config.yaml
horizontal_flip: true
rotation_deg: 10
encoder_inner_norm: false
encoder_layers: 16
fusion: "prefix"
fusion_encoder_width: 256
shampoo_beta: 0.95
precondition_frequency: 32
Rows from block 3 of the image encoder, named by matrix and row number. Rows with one number belong to one neuron. Each number is 500 + 25 x the weight over its row's rms, rounded and kept within 0 to 999. All counts start at 0. Numbers have three digits each. After the name is the row's rms in percent of the matrix's.
# fc1: MLP up (encoder.blocks.3.mlp.fc1.weight, 1536x384), inputs 0-127
# fc2: MLP down (encoder.blocks.3.mlp.fc2.weight, 384x1536, transposed), outputs 0-127
fc1.1314 090:537519500503483524507491456489495534498456450456515482534481489537458529509525509509493445489471493559477477506481490497484517484502514530473512443468468532488485555492509479460539549531499448523503504490499459471491523533509557524470538487525544563523510479491528516521501508495456516533514518525489468523514509546484486490474483459470470536459489495499533525486484507496477521474494
fc1.1315 092:462488574471500442488478460509492451524438530506507486501488496521487500503507476534486475474483500491465494499519525456525476511518497521523486506528502507458505489462513485542517461467560510455497469549519502493479497490470490473529536512475478542458515551527480457533492466489504497515526426481493459532511471492487499486477519498494463487510489493490518529502481534476487492532522
fc1.1316 097:452520515485492515527542514493468468526546493482495487477463490464525503501444489504487501500554491512486523494514481528492486491489452514528473515475532506518468472476540513469518490523499490534535473547476467480494506481509521508523501519473502471501502467487485520525495522513483531511498502461506534525532538542494471501508480482505498442530526465464453469534548494504534516464539
fc1.1317 097:503485523555508506522505520529506488502539534494492478527512546519514485546500482533474502535493486456462540523454532470468518508478482519508474470488503532510543505489460487470534505490499492536481453452514458458501503500531540495515443457494490493474524492535483458515516495462499518514519481452483514532552532516502484529512504461551558480502493545544498473508513516485488507502543
fc1.1318 106:456503525510509501481520504494498484492504529488498481507542498503527493522541505473485480503518466498511472489563518508447469469565467488535489550537528476508508535528502534454506446497493530519513490456479501507461475501517526505510509508535499504488509543471495491493468505541481483503493483503496508476550491498509446528512470525473487459541483447496473488476521499520479496512492
fc1.1319 105:515528454465465519502507496482492517486453512522506509465465543535517484452487534515547498444508521474525505481487486491536508498522499533524543487476505525505475520495539557480519536500500516510556468495464484526469523477529497480534507479514485451500505514469506527475497467494483541473530483498493508516512527494459521519535527510498505526518515456500479492477506487524549500497527
fc1.1320 103:495520487474476479500502485523465496529519480524500496480474518525544531522533524535545508477489507517502500538538507502487450481517510504555506545477482513483509524528490542507448492451508531483515466517525507510461534499524488488486537465452478488462525501501514508486520488483469446444549488531508533489458458505487507531570468488469501514489536468518508514544497467482527488498476
fc1.1321 094:491504560477482497492459485521544517521511487506532506554488551536521531488473480536522492518503471483467514471493559545504500514510510509500502519509525486484474506486468529481504512467477484498457501519517535511527512512480486535488493516482480530522529503466495504528500467452494490456503515465517481467526494541472499500486459478497476502495498457550503500530471440497492527465497
fc1.1322 095:505535515518471481513466496522502502490465537541459513548470475506528461497474498477489560488492552502501456476524494521485501486531506479460490497487556466501494548507517516499479501513526467491456492543535485512476487519496550487508497522514494495482476513497519496519488451474478507496493490537500483456522513525473487520523497472496474517486536460565515505463507510558495519525458
fc1.1323 092:547469484516511491461528533545488458506506507536506542455509509498470484512498472520496466514519518480527473481485505473538485497491528504503489484510531541525522518512466455488549509502496560462494477486534502550518517509464476485489490489502497465532488498484477487485499532499482496504458507506477530479513483473517520490499512519529508482527459486473543493453478511522516488514500
fc1.1324 090:476450460501479500539525489503471490521530536506497484481512487540461506501510509502526468485479560503467465510499496494532518488511457534471522474435507545552518500468478527512514502522525487534545535482506474485526516532482491510482489499478495458533496529490453507475465486514479532487504517471508531501537544465509505436477478508480458482450487482514476536527508519498508471469505
fc1.1325 104:470523529497513554514505515483535478517477527526542479529504476515480483462489511488484487486547489456517482477487535501517465532537506504516468517509529487527517523440538473499514518530463456488493482497507489524523490530527477509506516483532516495485518461451493473499520547540489504472516516527514507506507465517522461494538524495508468533471545477480543530539444512472534509465502
fc1.1326 106:475481451463516460502461496509514509466488480541509472498532517473511505488498550532487530496479449536525499525469485508504512497514522494497513494476488536525501506490541535498461522500484473506520503464510472512474495518504514528480487527535495485514483529503495460519539502483516494523500513549498511468501542489460467527500521470487523469490494459464526541539530516499518463470482
fc1.1327 100:524542518530536511504466515490497500466506489514490515550486444491470495511516484480500508501509522481497452449469477542458496513471483478495501526490525446517506459461455506520522492504518506494493459513537478495466522499456496485549508546505469497527466504478517503475477505515473526508519514520476494515498504475470487546453454536499512490485532540512480482461526501522494540476513
fc1.1328 117:469540495502504488531467505499455519471510516503431487536480506523530524482508510496520504499493501497525476470478539477527513513510478473495485530526509504513484541473475521516505516482476527553460493482480472481526528510515452495485496500532507510527510503477510517490499480522523461496511516466520502476496462494527502460498495507527524531524505474535561489495477457513500493567439
fc1.1329 093:532502502523468527538454518493493542497554488494492468498505450451492555494497511500529519505542447537488534520521472524521514477489499510522514524516459478486473528473517508468535471494497501520496507427529534494517547476516487533479482483490521494497473547508533520488483487492535493484513452471489507481502492450502496541493538484480485462507507497496512481505539467510478457496478
fc1.1330 095:480507496536486524505471455516494481489491537477529561462479513468537461521513526461494509487487496513535479508450507481480480480493479529488500547473452475488498473503512482470500483492511504530481518501498473531532494538415541518478477444528473518508463504509505525497493460508553479498529484515508513491486511481487483514460484509493489518487454492481488472498521514483473494527533
fc1.1331 104:528511489486510506508503504497487585484489499480463536506450493499508487473510529473521517502513518515498501507503501459495548487503560521481532482472501506488503518503545503500539509495460472482514474553477470503493491474513463522519505485504453542500508493458497455502503494502456498499497502552539515511506519485555496506521511479495501484481477500490513528516518509454489496523497
fc1.1332 100:506491516508486516492465537501500534511481502482513513461522466473507521539498478450487506506522473492494486491495553490503469503520511491546490461521516500470515542475457520472518485449470523487577503530504528550528432489478486530468499478488480517547497520530508487533481477495522478506477497513482508519528522494462463500514495507529527477468499496467477534517466517480510496479481
fc1.1333 098:471470472514513509504501467508549450547508546481499471477518489471479452492490468496502444522493525499527479535549546477508517508517547522497500527491495508480505466471515496503536492485514478500494448484473480531499534483470483489447479530474512484513549498507508499482468536464545496540481512512547494480464511493480511446489493523488499498503466488489467532497535505483500503511561
fc1.1334 092:492506541470522508541484498492495530507521467527494471509494464510508519509517474465536516500508495460495508481503471513478507509529520517534516530544506501464472498472559463522511519510473525484495495552529517505479516484467503485478482506529477479483465483526509486490484544511479495452473491535503521482524519523469485485498506561503519462484453490503565506480512465499459486480525
fc1.1335 104:475534463507438461510518510472515495483492456488495505513466527525540521527472499481519460511500540512524510530444520498515520495486489508534481486533507524518535542502527474497519451499468498494501512498484503489478507480504513481521542518537455491529518502442491540491465541502493468486521493503499476492504532517490493494476540476507532489473478502511507473462522449495500454470483
fc1.1336 096:529523520486490500544491447523467496512542527494503465536492520525508491534525502553441519465507481543485486480532479469493493517532492546484526459460470495509525472507536495536485521490511492511482484518554485529519513513480485481501499512520519533504474507540468485462506483485465531534462494518520469487525494499519555496452556489450516516464519531516546532500539528482433520508486
fc1.1337 094:497485492513534470533463529450529514531495528520502518508465441466487500478486518488531532514530484478473487531525526496507478531534518504506535547473506521526462503516521484536537522457486507511537528511473529516500471456522480541518481481491500563492502482522491481485539519523509477511551503489463499501527509515500519520522524475516508495532535518527482486487509517494505516502518
fc1.1338 089:489504473533542515480473484499532444485516479526476478506544541487476533509492507474509506464547499475481541497506507454520479544523478463474476472517523482527536490519461523470535472467525448516529509546502479493513518522513490508537506506525521448528499494481491536428472484487483517459487514467522510541500481514489488477532507511475508502538532481507501506537462498547553468519496
fc1.1339 104:478497490467516545505470480460490506476493515483515483481494464460485469456496474479496473528511503536505523487546507507519499497501511484484490494492522479466484490499510526496488503525472544515489488517486495533484484461460497515499517495524505493471523523474499500470516529518518506527517450546499528461516547460520532511523499493515512541497473507521494519464504484527534504473539
fc1.1340 097:469481537487512526499512517523523484463492527488504507471467508506494494484468508517476512512515539475517506486476535525495531513486523544526512509509501534485448476514529461525458469500480478455530511513515550467502486510526458498518546480496499514486470445491440467535521479483473495463485512502509482477491491488485488478529476521531516504497509487471476521494526482535491461475525
fc1.1341 115:501529512517482478426484499502483512518486472493491500427494509487528499500539536537560549485521492525515481485527533516524491524514441500506498463530569507514510526489516483491517510485478491514456468518479510516515492519504501492515491493495522500514491509477507546448525483531554506515557519442491481519480498503460483497503494463493545477458473495506506478495515469480503482514508
fc1.1342 105:496484472478504527490492490507512520482539482491531530489505527481511530521500501549487511532523517489492503476467526467480540499517453492545481501514483508474533488495517499477557501517544493501494472464477473455486487454499515491496534530475477469506529464492554507542476478499478550491480482502532507513487479528499513483516537516541485504470469511508484498474469477501532521510501
fc1.1343 104:507488487474477536496546548472493519526520538498461527538479565535460459489494450468518501504511504492544503507488496516530501479470531520482521519516466487507484528528544513493476499464494479474490501479538483550522542553485494481533475508505534509479498526502483452488485484478497529521483500444554443501460520527464494492503474509514510519464508503485476527506477482471492478504512
fc1.1344 100:444530484527487478505473485513506501495523503470551493475528473496471480504496475510525493466470547471513532503481462484495535519517508522526554467487493489524489518511499503512477492468445508468453525499519536480470500482499524503489522526528532554494483530440498530498480500496485507498497475500452559494474486457506494481469543523488519531462514523507463459475506532521507516539518
fc1.1345 097:493483486497510508555494540513480516489489515462500535518472485476462495525530523443467477489520538499480548480469511461474466499528526521538515507493488504524475478484511486474499478491506471512521542438527491495509478503493490503480479475525477505487492510478536504468479527475483532543510536508528500484450466495493479492495487483483482495473503484517525472465485530493548506520489
fc1.1346 098:500493495513494495503471520477519484500480521460536521529469532517530521526471485489472480506501496468497461534503527501535491545492467535523471463443519465523494499524462525488478520539507452515496481460497491502503522513462512508520504505505498483510483476522504540476517453532540483493525477454474498544507508501473492499493521523487474490514503496446455483460450503480537515497560
fc1.1347 108:498488496520508478495474530495488534512504506537463468499546509506486475501477517500529443503466504494458481540515485498468499498540547454520527541507511517497519533506500549514526445528492500527460504571543541508484465465522532496521497475511474483511459506496447484525501507507474469524509457466499469461502534490496490523465480537509512515491462518515535528523491491469476466493439
fc1.1348 104:519530454472508503530480502505504524500503487516486488463463448493468484543535494493543497471481524495514494460483500512474506503435516497510523525493496485484513451488537510493481475502555502532506470525551464438463471493523492467482496504532433513524534514478523448493488519521509492533523553497527511470477532540533532463517501507521480481504487483523527472543471492479519519479492
fc1.1349 105:493513561453476484526513536484544510492505500499491451538529507537484538493489515535497489472488482472512524498511499462526552464514497474527511489509466485479455522515493517487523545444517505547443574493539491516475481505496514480517466520540467485531494559511468487478482453493475509514472557534527464487493514489492454515516470507503502467476500492507533499560534506541451499510480
fc1.1350 097:485482513561527497486506495514524470499474518508464517522502534511492499511514526536454498514469492479494529544508504483551481499504452470496456496497513467508475493505495488493505489570471443504511487471493523482508498480526512480558543482493529482515487524477500444458517486491509524521533455503470512508463516467496490505505478536504485513462458483551517479495495491497451488504478
fc1.1351 098:501500534486491508489497503492472500504542476527439478517537465519531464463462476525510487493481484494526510545497483523501505515470479541449482537523478481512472471440483478526478507484475471456521477528500495472501536523496458526479496492470482513493503508509540484528500507498463495472513507468474458514510494461512505501519525484542501520491498458478488486487452515463516543486513
fc1.1352 112:479526485480520511532494503480460526552495481520497547501493465477444494515520457445507444565516485448511522508481499500506532499477544512553510517484523534496502563541492498495502533536503476513477521463477516496470533538457484491531511497486478509493469544505473504472493508487495480495541487482486508511540512495529508515535505509466487519485466483457525489527480504487536504498508
fc1.1353 105:542487532496518528553493523499471510494529540467564479492527479494506524487516477513517486448537521475490539532476551499547525507516481489530527502508527530498559504517501512520450520516512462529544509544494527459509478479508465502476525462490458492464489536533516452496456514531478478533507490484463510486503491506455504449451479499532501496546450496520508524528495549465535515515533
fc1.1354 090:477480477513522485458507527521472489535520544515543512450503534488525452481531483486507489535506505506536483511487528471486535527513468515522485499514477483487527490490492450476481505530502461531524467533546510502483527491480484502469506516510495496455494502462550499494485520534502569477488537494500545504474518506536470478479538531497458529507474480479511476516512516460481488478539
fc1.1355 096:503474508523515525508504495514483501533516488474507469500493532528456501486503467551481493495430490484463522504476515495468563506528508483548523467487507504496494491491525465461505497489512476492467486507519523497544532498521521532515502504489495531514508468496451493506524511522482484499508479528469486505512467520526510549544501506524518489508475457537504492478512533475470472543540
fc1.1356 093:478519477509454468454493506535511465500485511491472517488485507528482487462505503544542518530494468491511473461511469459552493520526459461489499444463449460508490439565547493524534500504483482553479509467448476488530548497532475514508497519487490487479500479470497496504477472532521512441485530485515511540524482490458542515494531512452504483503470509469530478458504509493508505510512
fc1.1357 090:520518481519495495487461501500474530521511476474492534555504500506507510468508498505518488481490490546482510502526544505537501477530482488509478499496540460463530513443485487476553456517494470474527495490477489516459544547472497486504470473527507487513522526523471525481480498518544510507460487469515516486513500467535446535501509528501518511552559495503509508463462514488442481476468
fc1.1358 089:470525490538512519465482483494512535481473466502535507492556526495508519497472491495476514536554477531460538491501493490494527505489486545482469506518485506507489476475492541536466465528499515503548505486484510463475499504504482510487538487542446513550476465546510514459492496516480550481517489506510514506529488492521514525527488493509512466488510492493451541457496535477533468500470
fc1.1359 093:471517541526518495461489493529478523490533509551466504500524506485502518535487512441528479477538498483511494521494503473518498473486537520486474516447519484519467485472486517500496481495505514504488548573482513517494513483499479460547505490475487519470509510513537483511510489547541501484448513457457518511461522528499476525518456532480491447526497448507442473531514467480527497477475
fc1.1360 104:495482502500555503527507525502520509499511503503509471514470502487526486497481510505525475504507483530453486510546490530466468503507505461488509464517453506510544506516506472463507507500535510472494496506520520477449484523532476502494524498451552492508472521511460516542492520495473502504506435507456494531490487504486551521523484529479496513523519507515519514556512510527464499525515
fc1.1361 095:542535518484472540503527473476488494459518502456503543490481472523534521476509491542493484490499498504461493495459489554475448539481498515482517463464478455535533490495498523479498464496508496534491522531489497479499526479523541503513475499513508504454549498461514473492520480543477517489536505532510490539522510496478512479517545500495504512493535483525480498479489509519509489513522
fc1.1362 115:511451452519517477516490556493523520552501468478549484496525531525500491555459498449521501463537483545521526499534486502518528510522482522488516496482481539522498520547459494475488453509497483517514518508510516510446456515476484506537463540469485472480507496492490518488498520515510502521529503539522540525512488487512499508488473471494477491560489515467542464527491488522495510506489
fc1.1363 094:462477484532543437484470502479526504498497488501483483502471478467475537496458475533495467494458534490476448471543531541494519517530476481503482502479514459483524526473454511470537482569508481524499513501501527511503487487465519522515529486475519464512478503538480499502494490503525515488515536513502549500501483528459513505530513520504511523510518511466476459480477504505498475471499
fc1.1364 097:503524514513511497517516458521503510461488505494520481515499500547517459460496515453509522476542470505466467525481457487504528492487468469536481482478494492494472476524489501490554535536534495495471470505510544532553463507483541500489514504516516475554503520530482485505511477469509520538525526491466549506460532535510453498466475455488519495509537521502464480478471497468492470520488
fc1.1365 101:481527504534453528493482503474435515517513517525491493514499504417485497450456548489487559509519478524489511490502512511481485482497488513488500492506518518519531467535523519536499539505474506533483489517537473459536482468486484539515464502496535511490503516546508472537496509494474500466515509470537470523481473560536497466550499513510536484499505502490476511547499524477493463468528
fc2.1314 092:469532512509514460541494516499521504493565492479521493460464496505477481499500494499520470540553513498521517482540527504466462484507485501535466527490541482562531551529497554478527508515511477469499454497494470513485501483538451520462488515526526512497496512540537481511446514519521503515512503505517494498487510528510477532487490460512512474516505500456522500486491555491509522551517
fc2.1315 096:505485500491552519510502493487523462489515475472477497518509494475519520513518510519506507499467525490483490509468551492498494500519504501491469468463499460468456526478506466533508519541506442492545488508459471488503491494466464505520523523522449501573529497488513483519457495478482472533509475515509463470489488485526538472528459470521486539475541443469493494465528521494502518529489
fc2.1316 100:540517475503524535496467525506502466498472496535498476523513459474547454522490508545507513456515496469519444477472485480503535479549456501525506471508481464464474482484533456521523466499510524512499482504463532496512462507479486548465547508521497556491498480467495480498499474532507518527467522500517485465502536545531512513546534520473490538517528529460484485481484479531461514523552
fc2.1317 097:485517501531498471476480455509493473544532533522462494497478498500472503477521511489503481540538530460530497541541493514472528558530514483520519506550474488489511538452474521528501496546462525502487487473497462492522490507514507458514445535484496468504504523456503506528484476523501513521509539516531525493501448519549477484494534512462512550478503528542524491475495489495524470477514
fc2.1318 101:487467500466506520514502528488522495499488545478528501494513522502521514535483448551515528489466525503481503505476477498510537494506473451525467480463521470501481542515493509453511497489529485505461471497489469524503516480461531556514534499464534513520534500537498500506519534504516535499507469495513518477487516503464479527517554496542476546486514520463532532526540518568495486512539
fc2.1319 102:499508527545509512461505468459469498461452520503527519494488498510467538487477484515495494476518523486468485502523527502473487476536477468519517503472468509536527564508549509487485541511506514512497480492523481488517515473538507562512509475445479481506475479515497518473498500491481492523471530514534541476477468477533537533500485477480517495490544496515517515458448492510492503494521
fc2.1320 096:475504456485515514519501525478471470536487465513505495483505485477526491495517465500517480495481476503493562528551504485487470497486486491535533537524513485498478505508452535554531495525457531496515493516454545479517480515485481518518525521568454475448501530487502470516508513456513492522477489504479503503529468496486492482520493466495474489501488466469531510488472476492517533489483
fc2.1321 097:520529523493557482487462497520501499507519525495483504497467480516464529489496489521501550517469490477473520469523457546460492450460520508491501506499475518457494495461499493482472467476513479510472515491488512523450495489490476498490540461497512469464521542533503465507491515478483537499509485527481506512493478516520483500474454465499469472501486505484505547507445540498518486532499
fc2.1322 098:488523510473476505446468516475511534559491528493520522492493486514498543543518480493479505505511451491505506486486512487489465500511527531453495518476484508516479508472484510530521484499493474510498462549484506527529508481551476526481502480510489457520470485533547509485537503481502510523537492506485513505499472495485482509518559457541509455533498538535514544509465514463488507498464
fc2.1323 092:461483477507490468490497485455490511492526511471511477469498517503461515530531477468482493491486472529514472515501537508469484512536523510479481481524538522472501499502524468459486476514488503527516534527478520460490473482523484475468496496494494515462490485465493498485489549487482484528507526519482478519506509499505533467490486520505495528503486528545520534546484519485465486473534
fc2.1324 095:500527509461529472523467525471488485529466485451498474474521510546488495531484482534509486506529517495464480506525495509496495446530469474492501521515504499550473528485549500505479521514518474516463489523489513466532487479526557521524449450467458464475452464519518466475468454510495498480486514494522551483506469518492539497510503504473510519516480475488499485472519503501480452508483
fc2.1325 102:513482441477469506478478507474513503451527522560502508517547494507537464440476526496547536477498487500494496520455523513485542471491465514488504522494490485471474509483545481473513532503474557513465524502513511487503488486535522496474483485500477523529493536511502524480460532470524495462514474502508468500540530491467449499481511497501465481538543484520554541503492515474517493506449
fc2.1326 103:491479474444550522472545509491469481466485556473527462485546474510471461526524507491457478508513494505489487487525482518467493521530496463481502512514480459469547520521521491469529493524484498535467506500479514466484494481507504489500488490484514515505447503516440469485493530530494477472482524521480475532498516475540529492493506536512502520449489510496482513457464482483492415516497
fc2.1327 095:522489492479485507553476519541490514486513509453533551538527497527507491497486465493498499537494522511474505434493485507502480492514485493519476505484478501458535493471486549439471511445524535512492524484483468466503456502532511509509535456497530480508509466492454494488516479537488458452451539502489505481498512524522489508492532477471470494498529506545469487530504540540523491521535
fc2.1328 107:500480499535477486522464516473443519530518468492499519514471545549489478506503493502502444498540535462471478516547492458495498476525475537477479508539526539527532516505465516503483575490537559531456467507470494521501499532554480474504472521494493519476476479472496531492521471472504475458530488468475495488498467465507532460502500507486497526513502522509529487552456497538550521493483
fc2.1329 090:487519498460488519513497507523486521496437525495479467489488524524475517476540511493490500474488484471521493513471504500438521462529508520493498450515504492469499524489500543446537518511485492526499497539517510503476498523460474522475535521531529490481523533516504538493529532490518468512526486484482500516497546531465495459514539485496500462488486522478478513502526464472472458516510
fc2.1330 096:485477514517497488500528551489524487510560509493473493493505484489525522479498502474502497533498460503505522496515481485476453502475510475515526516524530475527509506559467488478501477488483484519510480494546496478527502498483508502461495476483531496459480488525509496491495474486491506515443514480491452515465488513497499534496456527507446496509473481507514483472471539495542503501447
fc2.1331 102:506508508498481489468522516516509523514500451510503486509467516495528503514531526512529535496498494526543479510539537541510521472492468545543493545531493493505535482502500503473460502456481473499467471522449496443494455505519495534480523450488477520453481455493518505499454520490522465500496535517453471461514504538515486463499487500549536485477467508479469523487495540511503475476476
fc2.1332 102:478500481527462479537474490480490523445458541456516499470524544542488515488466498458508480531493499519493499451479499506530486459532495528497483473499491483510500523532506507504473528483500519484489507509502494458538529528525526534529544481515494491486454483517536517483537501512535465464511494440503513531477503511550484517533524527514450513479496519491545476470514463514511521512466
fc2.1333 100:477468478509469515485472469499440487497508516508480528476510503548538534506485468510500515485480479529471478517460475501480515485466441552480561490458477467488537537492504472509524527488505521535511545537517497509497533515493459498519475473488487527488495519538530497493550513542495510467469501518464450467485495465509468525520544488475504537477484525501473478456534499495514489471497
fc2.1334 099:504498501476539506519494473498490527497479506506462471468487498466505496553521490492500477535515509511515506492537469512530476531494541476461543472455501524471539532506474503478481471470528474522477507485494531484462485510511480513493514447468503488542480516531534491481467555463464518528513495458496517513468539532492529482461507463489512480446498531461501505480487526556547465463471
fc2.1335 102:460474504485521484501465497497471496489544515494466513479439534535510499468536497525511475525517534561476470495548526533512502486532458501519514484500533507516530471481511508504526507501469548501481462490486509492485484513529508542522461513531480445547488485498477502516490518514464547475487511476500459492461527477466457489516526489530540463506514539450498515505510516494549480473505
fc2.1336 094:539484507498537498509514493521481526507432512503520533494502508519505504507530470492528515538468529505514473468499503542501474472530522501484461539524505460468519545480525464475482460557525507449530513453499524491513481502469491512490480475523571477536516465460515545509491520551469479489516501500450527509541534476523481475535504475490519495516504434472512493497508492498520519466522
fc2.1337 097:476483532507506491483523486496486518535499511519473503489529498493499505510490552494477487528476460476502454480447510541522546479457499507483530465457499523529535520471549497524463488503528482510483462479528482490513508492499521523536499487490487503524541479444485447522511487489525513515459534497495562453468547514526456497513479488492532504536465533528490549519518476463514448521474
fc2.1338 089:522510448533486523510514480501501510474520473468526509494546506524549486480502504496487494461461474464483514475504513496497504527538469481465451505539521510486484488514540527471486491508503516482460504487464553482464515538500532514494504541498481516512518481480500514528505506519510488506520497527481505460488553554523475502529507516471479491467498494473475489477476500515538472539495
fc2.1339 099:489508462501520471508470487502563454461522514501508442535465498509462528550497470452486504465455510556473506489496493517485470551480493512446502527462551492499453517489532485459515502489467528493475525516500446501488538531547467465468477502523471491465512431490499533510509493475471475484526511525495519495526471513477507502505490501470505529515528505506493478513454507508488526467479
fc2.1340 100:476497481427459489498482474488485534491505494481512449520517515472499513482453519468480504498548496478507482542440486514486454508507522489502511477508501475468484482463466485529479501501522519513479485505502503496475512480474504486518466508498511527515484541500570537527500539458525457548499479478510497446472456519498503529492533527479536543504482491501462486533480515520491481538472
fc2.1341 110:528515481473485465530473496503505502477472462532529507510522514493484528554510512536487505478503539518506462486500511492539514487495454487522513467494489537523517536467509546457511490521503475529489509484494504496512465483510508529498518522473456516477532440497500537493455492513532473500461500492491471494512518476497464508443499479518508484506474492531521477461527465476532494494520
fc2.1342 107:495499489461503549463494486458494486476535510495470526496490466528467501523496478518490442479499514490465500475530474482509480490495556526473463510476477522457509481520451521528522515496472543516483491489540492534544463496445546531504545478536454506526446486504505503511481496482483532515532483501505517512497464458505520466498520471521540555497473502526504480501498472490477503487459
fc2.1343 098:526513509510467513488534523495506496521498513523458485480530478503491496555489487489510488500495504521530523510458484490516459517458514513507531463531516514484498476503551501532525518492527464523544536526491460524479514514473474512485505500488475513497545511509512484509473488513560510520526476523530493502481460460487491461488454466538516450466467500525482496484539442491517505511528
fc2.1344 094:490471488542485480487496502542466505467498512534464507505477462525494508515507524511498469531494468488476514504485499473495490452535509501462518518539471521487528500513468502534469495455467482491452484492548457516488475529507528510497475446517555506507487452502528517544465548527491545477494477464497528492527516443531502540499485519489481488507483469538478536526547524512481537446485
fc2.1345 095:491469502475523460539516505484520506498539461453511486489458532494532536464493504513492497495494434457494569522490509478537536502531467458521504555466478475497486497494504502480496488502511547468458513522545463523516491471478508487509481503548511511557499470494484475480463472508499504490541486494483490513519489474494507499470538492498509482495487510473482496459475506494513459492521
fc2.1346 107:484482476503492534486537552438508503464481496474509528508513499486498464506506527507432498455505535487526483525472455552521504531445467496492479521464455496465528491485508446477520521486497501493530495532517506461496519520521475485447495554492490502477525512482522485502490512522512525466485556466496512502458526507482507498505465503432513520477503470512476497533514534474520483544493
fc2.1347 101:491511516499498510497477491500458504565497502470518480510456465480532514502497505497489505497525520501541529518524520476470560484484547484505497479517491480483481518549482489479549518508468474540482507492498494476479492504475469497460476482514504472473495526551483507482471517524509530481559509524482487468520543474535514483535520506494497483535478499469465484488504523456469497481463
fc2.1348 098:466497513479460476518502501552523438461505527463497481471503546478533526469485490507477472527485488470486541526533470504529515487446539513502488486526528477492459527523526526492477488527503533508489488473482479484466461509524508525462524492493513482506498482550546514502510513523527499500498536556507493509566477524498467506495471494519513485478540504506545557480485516472528526527522
fc2.1349 105:524523481491525505523545514506517534494471553506484473503500518504478517486500479509526468513450505543516482507508502546479498511533479482488559550477494517495499515461536512512535496495537474500472433517495553532520517487459521492532460527526501514457534493452523461485488510468500491468552488531483489478503500516502567536517522507518504504472517430487525524519478508502482542514508
fc2.1350 099:511489504515472479524561468489524487508491493507497476483501500535519498458454532486496502482491505495510508512500527487508508473511482514470523534468481527522545518502509474500495512473485467566507464491492547454517532488481516444497522441462486511533477472511501476487524457527499505517556553488507472541482516516512493521491508524529513466464467534514502507509508474537510496516519
fc2.1351 099:508499494480474528502510513551534516519502503500511500513494504476480459491502468523507508543491541510471494506543472514495536475533534493499476519538475508528506535463479497478494496448463466539491483524473483512484496473481463518501526530511533467508457498464491484472567463478476524489518545495479439481535466548471464536486515476496499484498507515534475531540510461489483524514503
fc2.1352 104:493516515500492437504505479521481514521531524525477526520517521536537504523545472475534538512525467497457483480518511455480567512521540504460483527475478479489495473468518524495527505548490491495527525497487455503499516476520530493509526504509489490492476531451483485495474489551497471464479506489489510514485476500488531521510479459524511467516549562501498536511511520462505473483518
fc2.1353 103:488487492514460523484460521539519511541478524503552453492475504525498472504507499527502490496533515511524486535458527497527509485457529477497514525528477483486499512502467509475553532542501491492503464484470489524462567541451488494457489533537536475498433458513515470488502498498496476491483524480529507532512532438533504481481502535487479529491487528523497468531518531517484521500489
fc2.1354 097:505503501482469489526447530530557509486495485485492545517514489471494515473487501496482524498477490493556505474476510488471500483548498495515483496478530457438504524458499489499466504555465550514506505478527445546474492525521488449564471479474474503464475534521467543495513519482479490477526522483499516466497484528500536506476471490500502503477537546510485515472474530527527530537492
fc2.1355 103:502492465497513524516523461521549455538463472527529462484458547486462520546513489483506505522526469481517453516496518497514531482474481511465497470531490516523492515455499479485481449467505481510515465496529476464539529494485480531539454463488476510480536480501515440500474537492511512548529485487473482520521496482516529478473507487523463474478466487509523448532493520493517474517517
fc2.1356 093:495489489474502467459501523521505476473516471539521533524537513451468488479499508522504500513495476516528516510494480475465482522535517507494500531521443493473496503503443496459496506481517502506479490536509541491521476464480480467485505509463478561482478511472472496522510469486511523505539481478458498536453555524475522526536514551478534464464466537508511520514543500467529510528502
fc2.1357 087:466538480495518510500505527528520561463469467475456502464496517461468464465522545503459443565471487505545531509499467514444488544502502505495536516493519506485500516501531515440489504468480516516521484502536531506445475450496486503486474488465492463507517537476505481526495500487515513441497534527519495522511493490514493495489509509466488518478484486497502500512504495503544507500488
fc2.1358 097:529493473494476546514498532465491467493519512497511541517535488470549474508484506536491496526489522515472516522502516519479475515497529473482445493495525491493488514502508486454510518475515525494535479478471481517497502524495512496528508511525461466486517464522547478478492466517465531503528468477469465518529483527508498515484481470531529475526541496465483519512511473483528465468472
fc2.1359 095:509502503488483453499528480484488523491513476466504520524506510491494538463479516529511474478529507463505537481498530462521462489523496526539517530525510518518461472510520495482474480489496463483538498472490532509491500482507505481469533545483484449471503535521546467479504556526480487497519540535500516491478498512497503476481513527436514479473524507551477478514465495493494509475479
fc2.1360 101:502505496495485512511497505503510510502540494493462493511479497488487482485514477514498506531490485487517440523479508483497527506481490492483432525514452468529530488527501473482530485499512560501502491471484488479495509484483529545470509512519518501465491487481464469519438520482507537515501499498528514460493512511488453559539498507476481517486472538485485494499503558459543510470493
fc2.1361 096:494493548560503507490477487530473498513500479502480446549491537504505475488515516496530507513503500469530477548475545481498504494485494508528485553500474484450544482500572461522518498475550475539436507470509505517515518475479543508481526493496496529503524523502540499488511514495488544509478495504483529473522533475484483486525502466496498501490472460468482499531487475538471502519505
fc2.1362 112:501471508531487449493522466499480470508471523470529526452476511505506525494475519517459490491491528483492502498513469514461483487497495549500542494522534543516482531520508493488527449480473534468458508519485507540518509503499530527503481482454514533490430483480485483506491478529515493459479494477478548468474544532481521448475522480538484484491504498530507475468495480470503564503551
fc2.1363 096:457486517552506536500483528491532539510554482469514526512516473483505478526528468486523477510495472484483518482456466506522507515540542488524478550502478490472490512495480522470517523536518488483516501499450486496494493475532475476533484456531510536474466499479516507481499500506491519499498462492523508533474471501535543468542488535542470485495511458475502508494543507458521468479539
fc2.1364 098:506487530498544516510439531480480467496488475529488499504459475506528513537458488465510465481466533486452507509484477511511478518461470516507484476502555471478538513505464473535507501492483520498521486510454464485549540528512501479499487496511521482473491537517468541451539464496510500440528487539515466518529523491493524498516491510525478510514490519529477541518522497513456516512482
fc2.1365 096:523506477538482545503499534549536498504502481474460493499470512523511483532535517523526492480477555490469538540521476548520518498490484502473476478486492491530507463514475496491516499502513508492500488480451500452465463503482471479535507491458470485471498525484490504492450472487511501514513534492479515547537516495523461507459486516498484479469495496497518479477525474443491451500454